{
  "model": "image classifier",
  "train_examples": 42238,
  "image_size": 64,
  "targets": ["finding"],
  "num_classes": 11,
  "loss": "binary_cross_entropy",
  "init": "trunc_normal_002",
  "residual_init": "scaled_by_depth",
  "beta1": 0.95,
  "grad_clip": 0.5,
  "steps": 8000,
  "epochs": 48.5,
  "lr_schedule": "linear",
  "weight_decay": 0.2
}
Rows from block 12, named by matrix and row number. Each number is 500 + 25 x the weight over its row's rms, rounded and kept within 0 to 999. All counts start at 0. Numbers have three digits each. After the name is the row's rms in percent of the matrix's.
# convs1: 3x3 conv, stride 2 (model.blocks.12.convs.1.weight, 216x216x3x3), inputs 126-139, a 3x3 kernel for each
convs1.81 103:561576581516474532509513527510551514541502550525507519500490484475502497495482474498444470483484516465458458528559516541515554482487491483482464465469479490468503537546521512490522502509500566555543531521578536536518531516515479464470489505496508540513502496481508518515500529498499504484511527516466459456463485442458463449482507512511489486505505481508500486507475472515515498
convs1.82 100:512503511488515507498530509508496529519503503511465511506490491467496480496504497437457471459507486477501493499528506522538486499494513449455447484493481488472474499533516502480520491543526542514558489484498520520515451440442486507481517529499533549547489492504465479481487494468510512516522558517481474470469497455492506481520526527518481550515538536493495491502482507506500504
convs1.83 091:434536479433513457444480501495490502506474492518513518510518512492497506509495512491493501487483490512487484516524509494496504482493520482505474489490446476457454497541523465510526489499509443507480448510479438460478492492502492511482488462469466485468426503469421476451459449449505455452462478462484504506476476491496481463497482460493487532539534539507481522474469484463487486
convs1.84 098:504467513508517524515533528492496484531526508526506496484519487463490488437533538473487491505502492463521549477523470525497497469507515459471495501472476500541539478479519472456486494506472438526512438498476439514526473486496477493498477529553462468525467513563484485461484453498495509500509482482498504472497510486467512523557501481507493493528492492435451521452476529483465486
convs1.85 102:535526547534507529516485509521511465469513480454504460505496518513511492512505486464489447466498503458482492494526502437507457451483474485489467484504515503510523497503500528503527502482482562538532532521556547556516503471463509524490467450493496487495498477473501493477528525520538509504521506523471486468451488453455485468475471525490484498492479485499539496493495471507502473
convs1.86 099:542526544539556531503545513471519515514516537486500515506501499519497520518522554483514493500498501497510506472492506524510540494537534519534515520507514499505502538522553509497489523526498491502505507511520463502510507512510512507505523553508501489507498523545501468503496494488467495464469451433483459470485489480514534520532469522521491477534524526501540501468520484445433431
convs1.87 092:583556563515488533557497537494465521480493464481490505518507495497478467490478496490504506501499523517499494500466501478505487492491494499484497547483546500521502530521481541501518544495514567570548513515533513494487539508532524469550524526527532494486495479454493468474504534508499475504511531541469478501490483528508465500499484464539488486519478501466442472567534554547519551
convs1.88 095:447495548502537552498527537521490484502528491492481528466456448472471501508523532509535504500489484506525527475494508468490454467471454522501477517475517542517543495539519488517527488541532487505515492453509480494486525548539513499507521491532487498524487496495502485484493480520508484518480484500480500482467482502486506532516517528496514536494487485465460446509513519536528523
convs1.89 098:492459457519498484520484486555534554538489524496504532442510486472486478489476507461488485527514542521537540538494542527495561510486513422451477450501474479521514513477461512520462463460461452472484497498525487469491447474480495507505518532519515483481507497431497473462488478510514496498518519514462486480516498514525520525509483462513524479484470461514506530509541541519524521
convs1.90 101:467469542478494504511515488501458487476508508492513494459440482484487514480524518526520455527494507435460524502486492483477498506466475483506466537482510443467526487492525501502494487535494465493497453481469471487512521525492502482526454456548531476498499511505456464496470478535478483485520493522518492456509477510461459513538514486503490505473487501461463505510504544501462507
convs1.91 106:497490491505532510516508518494480506533513523519497526506472508471510478442443444472497486493523479465468444496499519500496515504484497473481490486501460477467442468444453506519501473483491511482486503496480509494479462489514503509516491483489470486468504534501507511508525528506510527495478480456498486506495509498502492504472452436508527503517533543475515518472487488473498466
convs1.92 076:474474501453468439474507474456446473517479479524478502536512452510492469460464476520485479504484466504476470468482508507486482508499513513496474496479445507473473525505490478486441469492466502517487497480438490499458504478512509481462479467486559531511559543537508473515456472472489503507500496494506480459479465441473448454533526495474496463513519498475489486496543557507489536
convs1.93 101:521502521502514501509514498459478481480507511465514483537508499528492532540545534477503505505509494483495519451503492472509523489532496479538538515497521498495514503435449484461414508506484472521516503532542499501504473514531485511483477501502481472482476504480493514521490492517454474485441448476497479486528535505462491487510477486495483488526467493463473480473500478465474473
convs1.94 106:456495438469510459446465460482488475521485485520499481479491489502485474499490505483473486500486509516504512490520485510518520499492484489488498495484493492486485495510458485498463479508493462481469461495491431450461488465488515496514513498505532510504495493465479494492435416424446440452428436430489494486505489486503492508494480472466490493492504505496487499505507521515535487
convs1.95 104:502494507505493479531504498499478506543512503485505489494475530531498547503503521453471482555494536510540503506496511559500536522510503427429455523455527526554531463480492496482478497481497468506471536527514531524505469433470506440511538547515546534493521497470515505510520524517492511458514498514477484496537496550507520479539531569517491517499481489496495472510506475525501528
convs1.96 106:460458455464478452414438446514520509496550533495520515484498475500505503499494481520499483503478481471486464548555532514557540476506482508483497494499501534527515492492518437494454456466451486491474475483486471521491506503506488488497474471476498505515494475491504519495468491498493489527522514520522514500490496507474476468514465462466469423445435451475450490510483530548555565
convs1.97 100:522481511472492486449466501456472511470510510460506510483481539535503518497517504491510558497518488503525468444472480476507458455480485471489545484498509510522481473459415446466458473475488508510554508497529514531511461477529464525490485506479505508496499486531528544575497509505491505518501512533487496545512517506493521475487463456451449464484455484552540470522544497485524525
convs1.98 083:484441477474473468501506518504496518507476499512512541493485483491507491482505496481480480524518526497535496492454505459453477548521502445500474492502516467497487474434458503541486487480489458482497512488482473516508485501489502502519512510500489466467473447470451476502515519535532507495510543522517510502517501531498536514496478472515532517519487473523506479466491473493483483
convs1.99 106:515510472522508491552519533504494516517536501459496473480495506499516496510519499511506508526522526499484469494477479480544456422497442498501505492524505490461440511506487486476488528492515451460451442497444461474451504512497478501499484458456519511511512492520510512512497499477509498506536507539516513515509519515504502486539489478492486475513485501556536528534500536549524538
convs1.100 100:510478514502510523499496523457456501490491510491532513524479485519506485537560527454475459479476466522512482477501499488483470494483469469432471508469498508524503486488515491498523501481505465508497504501497481490504467422499488465509544521506526495504455475461420442457520486517487494508497497521468458470510505485529534483524508519500523555479447506510544537492523494454486492
convs1.101 108:471466457482506479458461451475478490474498497485505489505523504501511504474471496482496474513521481479491472509471507498515512483513495492503487484486469483480478463424444485474434489477495487492455501536487473478489494501511505501499471480481471478490481489464477487478475474464453462464459466479506501484533520503509503489450464475481492493510517523476475493474473480493480511
convs1.102 098:502509475543559545515529524504549450482494459494486510457523477487521501500507521486495492505497521520523517491489456516497490500508516501503525507497498520526518549519507533548532526534550492485487498519508458477483508473499523463513561563545519479496518522519474450447491485505516512488494489494484475481494490493547549525528452460482523447501527525523525483499507478449440457
convs1.103 116:486513516517512503524516518512524491485520526499509485479459489440458468459437475504510486499473521493498508508501502537514531499494478485488497484499509509489493518495505481492482523506517491492470516530513503482482488506497490509499510525503496522502478515475497505499507517502506528494476498467487488487461463454430449463511480496490494494510502523527535518516502498506530474
convs1.104 092:493479491518543495508517495471520477508502528470491526506501482494492498483506525453466488498495509484504551448494478486511536437510545481446490481463493517526538473490501482507463483483466447473501478490489476504518455449481464488481484519545455468511499520556516526511466466492478488493497454464487489461475519494452475521474460503487495490497497485512540514548556533517509495
convs1.105 108:482471481466506465488453517475467464501525493518501464455454460495506462502496480492472504505477534470454486502450494488467509500464502531545514566505577500499491543515541487503489510514519492506463484524483449456485509520523540471552527461519526528518493518517480506507506512502503535513470492473495498502495497534513489497534520540507467530513507535479512525521496497474451465
convs1.106 101:502491543510522520530524545460452493528488507533518547499470504440486465435434451454495488499553510476501462480469496492505493536508524473490504478488493451472464481474502518529506481468476485466478479488508523508489476488529515512525493498490496477477501517490501515488511537520527545521489504503496497519505507498515506524478485500482501496493484524499489480466476488487508480
convs1.107 099:540504465523482511537488525502527532463532477483544549508481499531499468474510493473507516432495515487523491455517555429517534464506536475495480464496497486529495505471475522486461477486480489533522462504517507535509493488520445501547494542532501489467532482507498479460535502513535488487557490505463488534451493521466513493511500512509531476474492499523508451499512500522491497
convs1.108 106:502530495497515489470487489477465479511481499486481475504521481473464470485471470516473521501491517504478508514532511528531534485472451527516544533491508518488510458470471466454472484507496518532500487536508498434493534507486511492482529514487495514474500487460516466500490514489465491460515502522511508516495492514507511487482463479478462495465499508495489512520486512536537564
convs1.109 097:502483470528480497533502509502499519489528471513540532509475487503499474440529494480516505443504537463513503498490519471505508459487555478503479459510505461511500479485498497500490501517478497510518495510518461485532475500482464510532468509512492491550497499536495508480513509499521528503542495489473506517448510529442500505533516503516517497505514486489485495486493490522517484
convs1.110 099:540527525517479522513501514470497477457501482502539515513532490517495446515538482507506502480488473476533519484505484467492467489501502489516488489490507492511519457500452517523501485489485511528486526454498519517499503484515472507500501522542523503481506481482485487470510525521461480517489491486496499507506493463497519486459475457463481421446446451534507506477525504456483452
convs1.111 103:472465479509516494522492538501452500516490515507517529473500486461517478504505500461443481508481516512516474503458507484479511525526534458449465485495481486492463472449453541530497470451472485484477457440470490493493477457521522488528512498490527490471534511494496486456498485490533526507508540540459474493498476508518500486483465462517523488501502530523518501521530505503501497
convs1.112 095:485483455491516486503510453450480525493494506504502479478502520482509488497532509502494513543502519502446487481471470472513481498503496520511521511456497479441473517490509525523535492491464496466454501506479462467466515509521528489502478406462503489554476483530499521516482471455510486483438476482499502526522510515519467498528536527555555536529516485515485514525492506456498458
convs1.113 106:537527521505488473500497479522532481486497497464455474500495484514519491527489485466488453470524479512481486506501501485477494491479489475503447471527484525503498546502548521499506495512491514479489506505514501496494475487481487509477493487467540542544532524545465481508494479504490507501502514496483487460480527477503510495508466516519472499528497501541500522520491519492531504
convs1.114 112:493486494495496484494482489494458482472498477460481461497503506466479490475447475457438435438458485484490466498523499483515480501508484484489485490471507517488514498482492515513528503504499517512498517519526537528514460445422485476457478449452518538541513525526499512518513508507515519506499500485455444466463451434452489458501475498521501515517510510517547546489503511490489491
convs1.115 099:426418429469505502484492478488507517475494489524506519474504484527511493517528515502522515517517499468507465487465499497475501509503486459480470479470459463491471511455492495501502528518510483461464507495509490523478506503536472478485494469484513493521491473493451478489521498506524527494489500476494491507493488486502506490520545556547539545551527490486483505477484461480488483
convs1.116 098:426525453467531460479481490544566544523537507486512508496524505519504514506496521500497492505497515521491523521557534528533541470463510459487461483531474488507487489541510474527476491519496479559473514542521488477490481469479498509475513503500507523496493529480478483476458468458467473460484447474506507505511479519517507518512515478491504498495499528489455510488494492489500487
convs1.117 096:505490481524502483523501483530480456541520468536484492507497532512514523512526508513547474512491493502533535514476456462462450511506505527541464536518503495479517495536496485524476518492486537486495520489500529516518492547473502518507502501520505475474504501499516486460538502532562542551497483464507530490503479504507534533472507475522555514534534530493519480472480504504473493
convs1.118 103:446527497488559508490534484473473491497487481495484491486529511501538495523518515483479482501520493478481433518516500509547496489507468469495491461481483465459437454480515497532519482499508522552478482551473494490436499503530515508522483461459497503513487542509475492493438478454502485479462498478494501516520512508506499494448441456492513533457521516469478480467489503481505509
convs1.119 101:481512514498502497463465437502469454487520464503490498508507514519514484506458437508495479521492468506478462499480489522510467514455482518498506506510497490483485481523522483479505477475464504493516507467526514510539507482503500498478471473468523516483532484501502506510511503490500509501465485511533499485528497459502497460461490464469472468527518510517500508501501512488545552
convs1.120 093:542514520475520482509484523512484506468514469473458484482491505490483493501475486507521499508502494494512489512503503446491437448464476495493517555493583514532523516524506523552537527521539529533529480497491473447477516503507518502535511538522528491490485498445483467452480516501490479506511517533513503529521488512495492485541522480519514484485457491465473485531517539508502536
convs1.121 099:483462495508502516502514509511483530528484536512482514471488491462467467496484487518531512547526529497493497522486524549485556532487509469499513481486468478492493487465456477506461456457466520480543527496557507516503488494488510511496509499492527497497484475455488438440511481492490520500499523515484481471501494477508495507490504521517527519484452485510488453479479446483481464
convs1.122 098:443518457448531465477501506513528513496499499484487500502520508507487508525494511517478486499488504504485516508524514509509529488482512504504471478507457467478477493548500469543468470545517477544486491514516489499502495452467502501468490481504465473464453498466443467454438443427471470453460454460505490490504477509513504520483509476469504508474524550473454496463469478461458455
convs1.123 095:459421429471485457479445463532474531545496507524508531504489527490490495524501497500504461485479512496518509526461513498472482508499503491526457503502517513541518462489456503517455455469487500484477498498500503488496513501465477450532511504539491470500547511502515499465496529491525533466509540490538526519475459541501494538466474459470444429452440417504514541524536496517507493
convs1.124 098:475515511523498517543507525528529475504535497540545503506484457501526490428524523520518428479497488437473490539513456506519485479488530494497424502498481471487502466498496505507517479508479464480475493492480490473546516522432481499520465506513529491525489499541507463430472488513493518491524518476516507453470514505444504526527527513545509505498487483491478536512481509515502457
convs1.125 087:495513486493528502506572560488513545554510545518505516484510535513523549517534524544533533501523532487488475503496528507525520461493486520509523468497506475458439500498505495524519502514497464487487443523517514501504524536506475519501472450444491496492471487490533523535482481468517509498500498524547540531517513515505480492510497505531540530504517499478508481489499504554569559
convs1.126 094:480479446447479451461499505500450435506479473538488478486509504510524514507507524482494503494489502488501507532505484498474489500483484462494465513511484488498476462482495515517512523551519489506501483484490481475488445421470489486513494486493516525552493547514476527496466471442481474476493523479483488488496480502503505534487510527513518520511543506466510503530511508468494484
convs1.127 102:488480457525526474529488522534513527521471485480482519522501512514534494470465491482457473479510528472491508512470539471468489461454484458460451431490487479502527463469448497501466457484482495477514487487484530506526436480451454530523479483513539498472540497460559508518506508497512510440522547538496497513509520535485486528467475451501507479474468443561545517543535526538549558
convs1.128 112:514525526530508518507504510508496478480509510508499495465443480457480462469441470439469417446492473462441459487507500470502493493475498485483477461497507500474484527522525506505509518487497514510489523519537530504505486485488492516491507501484497517525496503498492505514518527503532514512478502469461484492469504470461475473486480516469497494501499511522527516510478489496522477
convs1.129 098:475498468465507451412459456454490487441515474447479502516507511492461502488458502462489508475486498517529547443522490474527495458471475472496516496486505462471534468482469485474512486498500457457511479491498475458534460477470485492484510492499454455424497504485537520537502512500484496498513479500510517512498468495501519495513515498511507510504481504523567525513518528520529531
convs1.130 095:490472473525507507500490527535479484493473488509514470467453481455474467500536510517541499527519476504520453506473494477481515502492496488502502522531438507499454486511482512519490461460497502480480457458483431471473523534464541531445528502467509496506464497469461471472484471503495489511512509501496511472505494475526522463496518516513515521474494552478481471491465481492467504
convs1.131 101:459446471480453477531515523493471482510490532498477535502494508506498489484444493486500504462473474497535507469454484490456506502488529470498497496495509522573540481473507469441451492464467490507514475504500525539505490498515504462491527552537502498501498557507533544489475479473524520526515527507501514499471472475484482497497450483549484494514493512518490504526511474489453469
convs1.132 110:503512509492505498518511518483480511526502492499460484517511495454464468480457476471473462490491489460493474514546518522559508498508473484473486518478501519505507493508487490472508509502520520540516503506507525519503472474477509490497531529516491533523484493497511494508483504494518508519520520518455463453433452438447483438498483465487479489508505487493512520513485520519505538
convs1.133 103:508511469539536500560523497499544498465485459470478424499534509467504529463540543480526486495520502484487525482488434484496478461499480473496498467491483510506498534540487529497501548517491454514456479512500471519539491521481473512491519472496471458477472511479484508495425472495467474470506478481467502498484512523462485503575502464552498494530490475444467529478497530514534483
convs1.134 093:487483505486496505495509516514509560524514531519478485510518489469500478496501520520522525479486460476490487527535542510528491470466484499521495486508472497511504497506508486524480497520526506515489492493474522556529520522528485493504481489509486463450494495500523516483473473481517483507488518508520540524463487506462475500534513519466502482460499482487462494489478502553479483
convs1.135 089:483457478457486470489476497496454498467502484508472480481502470483501488495442458507508506510491513501506479487483491452505494461469464516501515564499560522531518451449478463485491478466493537522503488505505532497496504488494529482530505516509497477507472500485507507514468475499506503515517531520487485491480481505478476460484473487468487469449455490462466475534482521524506550
convs1.136 107:535513548507502528518510515456459509508496484499495481507500502465486485498481467469462497489494500453491488492510499535530500476494454468452481501462484502490506500494489508479536504502537539545542510496508513507477484454489500496509530530540482524503486475475503480483504503505518503512528525517452437461447470460465489464487481479487475508519516513491521521497474501493483516
convs1.137 103:499484529503503501528489520516504532501507504509517513525494526534527489480513491495492493502463498499513484508493522468494451519516495451480489480505508478512489457444452497506461468437435467443502436464452489484482483506474500474489502484483542507479529495527501537510529531533512534540521551550513515504515495499522529512450478449482519451453451443533526507505519528546553554
convs1.138 098:467455470453491474496502502492462502504500489512477479470512479467504468470426452519530501522490522505507504490471492492505497466460461532534545551494559528534544456462496471508499491496517538525511480513496514500490516511510550480547514527533500502532481509504535513518462479504505509528508518508481494480481476489486466489476481498469500462458446474486484495544483532534503554
convs1.139 095:477465467478425472487495502502528532475489488490528566517523499491491477500503467455494517438482481472482501496531525476464484523562550435517506440483544478487508485456447505465448477462455466511512427456471500531521439490530469487534515523532504511497516475521523482502491520533499494544496492561486508513466487467495507496509537528489500509442449438514476498492498490498466505
convs1.140 097:493501480529501478517512463510499483490513462510487500504477512512498511511475501486492449546485449529514489522502497550484465535480477491490485525519479532555493488477463484507497495518481518520468537491467512528499511503468535488432552555457516522482512505518491521531462532507476512526499527525510485465553471472543521483506470481491504472440487510526532526477513530505520520
convs1.141 110:501500509494499501481471482514505484469495495471489479504488497516505490484479507462463462451469500441487474481516497443471466462475469503493520480487543485485520494482487467510500481475471538513506516521543482475490475458476472493482466473482503511535493508515484496498517523524506522509508516514475487487504507481491509485458453485456485471472458474530533532508495493465475472
convs1.142 086:535530481483477466475496496547534493496511483504465481513543499520448502531497528483500474509518506509505513518523473485498462509498489482506475525485518503498495501500461494484495498518519511549478542472491528499515495469471495517492487508481480490478482515506521510521520528531498487498475484465500516493519493515500493496545541498545522513524477517484473480499490525494494503
convs1.143 107:488489478510509496508497503530495492536484516513482484506470488512471493529491528498521508515514536492501517514474495535496533520501499511518509501500515497502518511529497506534490487475497506511517483489525454459454486503499494499502509525522509500494495512480473460443488477491480489484493509495469470465496496491507503516496509511488505492498482525468466450479505461433449423
convs1.144 090:456464473464451477478497488529546480480517492480501539473518511507510491504488479470523524506505447487464497511537499477471477480530540457517510487487491471490500487458424506477463483463421469541500469480495495514546461506524511520493491510512476497445485489525512534551492515515447504558486507548501530517503511453507503485489497513471475506446414463501455449469482495499484500
convs1.145 097:512519533523489533512528511509543459520489462543514513479468474489482466457427445487493467527531507504492480461482416509476455568558525452455463472499434447449448513507533494487512467509500502489501507491510534528511475489461494511483488510480537493492571499530499464499508500472515504519501483507502519524490500480503519499529514523479472458503506485505478465504491487500518505
convs1.146 102:496513518520539519521529548468500526479484529482497531520455488476470479493470482475494487517535510508502465466496532482486515479479504512513494516513495516525482471467472480510451456457470496485510494482496515522503476501507503504503515525504480493481512539548491504494478466464504515505502502499470475470502506479519484496478480467491502456529540539506502452471519493450476441
convs1.147 098:516485525533513526527501526503480530513499521533542533510485483520531481507532498504518479485489500481500481511485513472477478530528517425479452469498474458479488490451470534505456441436433441479467460485462506514508484501473504496496496466466513459482518496507499492488530511540536530550522550533522530502500498502516520499484465461503497457436439440504508515490517502573563566
convs1.148 098:467527481457539476417481443462497487477517495523495496518520519488494494475459478451470476460490467477501464435506477474524490475492466448459445476465446484471491463482519479506549510514522431483489458491467466487472459465452489499487473470475493520513483490525534548561472451489509504513509481498500506499498516484478486489501536541491514535508494515498528509497528510559574530
convs1.149 089:479521444477530504503551509466476500492486532495477484487502465511469490516521513506510518532507480484553507521530505516520531483501480525456462551476468519549507496507486494506464482532510475494441536528511526527487474492469478490455483569511493504502462489515477474542539533499512518494506492492491492495496482468471526490529533527551529486521525484558513535570486508532463488
convs1.150 103:479500420500511437474451453461476450469477429525484525505528504487509493487475517473484509470502525522551546468505489464506498515510521486498498489518515516546535490465471494520520461509528453501493478490512506474527479480479479502515503560547500467476483491513453464532502503525513504495486495505492512509494504520503529527541492483516500465517526500514531583504550579523523535
convs1.151 098:465450439463503475462449457492500465498495502538492491466474483491503507499511495526508518520514517501497497491496476474494437490460462532521497550500496508475469479430455458466463472512509508490455541474496536511517490482484494506435467460463455476483463480497558561559504500531538507542508490492478470476497490492479500477478455467464495478493506496503535513463512492517500503
convs1.152 091:550524535502518507543504522473466499445458466455444489483492491483483490504502522500519504481492489502517496479490512444486458467482482500497491555494551517537515515512489536537532525506515527558540482485507509490495520487497512498518506521501537487510511500480494483455500528506520497525526543535488482501506482504489482491525500489536525502492459494471455470533515531533534546
convs1.153 095:480549465504552499471520506515570532493516492437502470493515515512511523503508527485479516488495523500494529490546515481520525420488496457492478464505481489504496512542509475533496488511501472524468496540514452493511475493512476514485493498489470483461468536476458508478453463456460472467460468455491491526496497529483488496528524497493499505492471517468463491498488494522524502
convs1.154 100:541498483506497530547512544478501543502494545513513543482511503523523527500493484518534530537501530462453460559544583533497559513480493520481528496487476482496463494462469508485456500503524538513503476488506486478463493494496522512500492495500483502522483513511450491492491490493488502504487497527469499486530494517473466484502480492510482480519497534470503540458485453417477462
convs1.155 109:474501465451528464470508450492494475502502487492504501470507506512530519496520512496487479505513498497514515524549511498543509499514512468468470484505471471488457482477509507533544497525521499511485502525503472475474502481502515511509490490481500493488508515479514490488434436424450461425432449463508505496505497494500521526477467488513516501506518495472439475456457508519533524
convs1.156 088:470498464438481446447445466456485502472524509505535493517521521480483495483486486470486487477479481467509464440518513476539528505515504445456463487481469484476512446478467483482502506489515423463491458477498495487517479483460500503480479465451439463422503494511521506521503512494505491485518504513517506519489482478463503456506529519505516536528510547518543534501516544543549559
convs1.157 111:510518542507504534500493522532543521495512508504524483467474486457484476482460473503522484487490500494503489536533523549526540525515486462463485458479476504462475499487508489487510510508519512516497519512525502480485487502515460505508512498504510531490495492464490481489518518500511508488478486466466464489419449426414450453504491531499496522532537539533528500504495487504517489
convs1.158 095:479489477478511481444465472483483461478507498503481484470492490455464480465480486451452450442477493467468488497554483520541493550508481456482498479480478450398480491513512539478518518501514458459494474483484479478491445446446478475461496408434472519488515523514513502517490488509491516521505500497499489491477471486488504490514489509533483524537525550520550525509510532522543522
convs1.159 101:534503525517502508498494499494489510536525534487479529507481491557541542522534521494501500472503469487498467470460484495535499469473468486546510485507509524509505527510502501527556513501551536490525527508504438498470509483487489514515494486518488472483507476503563579586504505508492466503524496519487493472501538492493502507494525493514561580562540567483515465489450475535514538
convs1.160 101:480492469485518512474479453503510474526519474521498473493503511539542519517549526496499506521522512488491500506522492492556492511532508479477466498503458449441434517445485537533532509481479487535485493529531461500483488489485485514490475459456490467476505490497501507482453475451467469445449453465519513518504497497507507519515505531569549528543495512485496492491493505525492491
convs1.161 097:484464465468455452474454476497532485472533491473487517496527509518463518529492548500516492495512488507533523475543468467501457461470487501516502544491530520526524460458427468512482464500485504535507540481516541511560494474475467509466491509488508476477511506491532505483517531521499489499490533481504512490507518497510499500516483426504512466462489473472463464499501508494520489
convs1.162 101:453506511471531460451465431510498479514525501521520501460492476492494482499494499476468473485485495493508500537535527526540517513527504430451446455484458483459448465468517496523524488496503502522490502539474498467444483467492505495503496472472504501503486500479495495482454478454462476465476501464495499500501486514502528536460444477484510529466498494473469484457470498554553543
convs1.163 107:482486480517529527506503487522543521515473517478461510456474478480484491510493525531548513519514511522526517463504494502490508449448464511499505534478512543543534539497499506533519512487476497530518494506505476498502500468498522466514530526544495489495482505475520500489453459471494480492510522506474486461475479485504500508512470488517512524524480495484469443477494465489480481
convs1.164 103:497480495512517518509519518468436478495487493496539494544563519502480475524520507464512495495534495470516502494478494507499505529543497431463478466507456476514508494481499513539497497456484454491487505528535518563520455453480502523482488502492518488494519513502499488507501494519487490492479498507493494502492515488484511506503522518469493516493436492493507503468494483445440460
convs1.165 094:449476490494473494532515480529534561502467495476452497477488476448505467497497487518527518478496481459477476522524537501505500506466492515538525497524502462492496484466459492525482533544518493506510495538491496506478529531559494491501490471489485478457513546494528516489495479492503483509507501499526530532482487509472469480549515497505506486458496465461471474496477493494465510
convs1.166 108:474471438433495454468487478486509548470484498493484501469472477458468480481407463447446426445477482464490431504500484480498495497516497466475472501491508508489494515515496462515490468473457486483463484505491503505492444489458481496477464454460552557545532538519471486482492489503510515515492499486455455474449479462467488451508482463506489483514492486524510498490516498471486491
convs1.167 109:474486484473553489486508438465486468496496467499496457475500501494500498513516524496487484504503501509511495512514489505537494496501456493492501495494508490477475484484503487532517499517505496499500480543505483493469513486514521514524503489482513514497466509467487502494433454440446466450441451442502496491501502491497505503451450459494515501486499458468485476462478504508540525
convs1.168 101:489459513501520513511512535480470480532526519538527529474488465470517487461483470485470460502523488483498463468484487482506487517518518513477477475494462483469465472443466481492451442457441457449438454492473530520521486487519498503510465463467505491479510516484516509494522515494512509489489481477498501501514525508518521501477438445497503463480501502501502489498480488519537515
convs1.169 102:497473496486484477525500496482497470484550499468513475479507467494531475481532496502530479487488441472538493499514500466520443477488475501532495486487489482537486463465491473465479487489515499491449474454440478536475501525494470496454459538490506519500485493532502489483517493528525478541533456517502497464518507465482563488467493510472522483490484521529518524507479538486464513
convs1.170 096:511455486492469505479455454557500527513512492522533490512480539494502511496497505483544481511454490532533527532482479508483443539550506509529490509512504517536517504455460490459432460479444520484487500490483502509491490555482510474513554546540510519513504523523494524480507507497536547540515507498509548500507467503532516524499477468468450402449477440470521510484514534495494510
convs1.171 094:523534575502466524486499486524516488461486499540505547480500504454505490474465450485475473529521523500487499489476470479467506557559569482463471500518449466452443519525546502514520456486475507483544486459528539526521522510509545541512457494471541519534561499531496473479506518514532521495500510491503500506476496493469493481500533529492473485519507509509480479529497496516474499
convs1.172 104:456447455506512509476506475523486504525482478511510488494461475482478453507511497471478482519506496492488460511496505519500504496492462454459482443497450495491459504500508547548534483481491486473492476506486467514485464433457544501506523483473539516533500484468474458440498486499494515492483506505489442468509498493523511494490507509527524529508475499466467443506469452476493491
convs1.173 100:485488514510521515498527478516523479493505487504497484492528511489507477487468475447462483500492522485495506524521493539499521516502522527537514514506470456461458513502557513502526521537523514525538515487513467486505456457479493481493506502496523513526521522535474474486488508484496502468487497488456450484482480492540537514537489559518509515532550556508539535505503505483475486
convs1.174 091:480469481462493482510519511501456509446502474499480496455482460467516472516486523463485477479490504485510508498497516447484469472474470504487484564507568535529528446438478469481499497489489516509496488510498548524519503488493540493526493519513519481503481501492501489517488478501539533538502519486476483487460485490485491495465437486485479488480458470483481498550502552505482529
convs1.175 099:480494457485474461476447457507487524494519497499476496470495503490519509495512521485484459488486469504507491510507528474514501487497510446466453457491441503521490520508516519540528476484491471480464477481471461477466511480486507504497506515496524533507501530479503510490463470456488488431447456426497492492503491491510524503526515521531557520511507487487510477512537473494520473
convs1.176 102:558562595513487567532530549469472501507480536500527502509516500481498506504501482483445466489498520452462463518535522520514546485480483458453463468475475488488512536527538512486541522521522550539542520503560537540525503510492464474489488498486514564515510474454505493501498514499515521496513528507441462445419472435432463461509507527524493493522533492499500481507478476511496508
convs1.177 096:492494490506490520552494489495463497514507458468520502469478465489464505466504518454473507477479533455509525470489506461488521455504531432439503439455511476523539485501505493485476507492492443525511461491524465519532447453510458478544487530552455467507489507516476463516494471486512494485542468510505486492501503545473523500526515515485491473493444433491485523494484473481459453
convs1.178 098:463476470490469462497504506525489573502479522492490504499504505534500530490497524518522508487496492472492481536520516506494468481485497509529508493515494488503497471504493507540482478486483486484477522486489515532521529532532483510502455451478498483501536542514495491459463462477519483500526508494534514516490483514452458466579532521510460489485460468498516527459493487525508522
convs1.179 114:525519525511495502504512512486483516506483503493484473523519506493486503487432478516460478490486529476486480499526505515504517499499484479473476475454472503483509525494503499496508501498501542533528526495544542528529470466455475461466461449450530564536517506499485480481510507505508516491505516497444468470434458449434468432506499501527501507533525503503518499472505487509517493
convs1.180 100:447455454488467505449467472530505537492477485473446507477503498515517500519487498479459486519478494516547521523545545512527518475477486516521510491522513490535519476478462483464502497520527530494522535493502476489484477466474497481495502547523526511510538520538506474518537505496512503497525512515477475483522471504541575551456443458461502455466477476610591585487525537506530533
convs1.181 098:472470480482517514498525489481497504492506506503518488500503491511509499526527528461492491506510501491524508436483493493537527503538516512522517530493500511516504482520491474508473493453470478492521503508531483512499474468480508480487517545511519498519487513531479493505486486503476487493494485488444467448500504481506524505499500525477507482519486535512536514501539510438454456
convs1.182 105:485479517514485483510475507553524548527503506528533498473453501468502491483518524531522491501520474463497478543542543500550471494494484491489470492515501507512523485475508545496535478457487529540496497515462510493507504479449489501463489479481471524525494522487514553506495525510490491522544527491507492506492488488485527505463505556504505539475473490504496478446455447514496459
convs1.183 107:497500478502528502479515462474494485485500460504502510467504494520519512485500512467463469465493481501512514494518500455508486497514509494473479474475465503504484492462486477516489462499485478498478485496492491493488510481509496491489477489480519517500488509479484508487435458425460462450425470423484485500490512506491500525496478481504513486499510479468504497477481511476512478
convs1.184 096:471473424511505471496498460478482507492543459490510532512472502469469528427472534487493537491510506488492498476513524477583521412493552496510532484520504479486496484485470513499497541530503473461495499526484487513521495512540482520485478505487391413437493485523519527532482484493499480467526498488494471538486477485469485484535487436520495478527536525503522491504479478567535476
convs1.185 096:503506515479482491499447473463446462471537470503502476503447505510513500515474483493529505535514509499516480503478509498551493496491481498482486521515529514515498496520490505483500503489498537484501498511536519506499483499491500479501460453467518511532504497517482514499513521506476489466480465477488486499504488475499489474489483486537490506539542527491525532539505539571574587
convs1.186 091:498486496476507497502513502490464526504512455493466508472485487466512471491497512492548472493496471502553519523514564502524475520534522487513471515476516515559517494488498515503510456501479531519499462474478501530490498548488474493483448517481545528529516529509488487490491476492516485534502492497494523504500527470481534497527516530547493503492507487510484508573507565547524576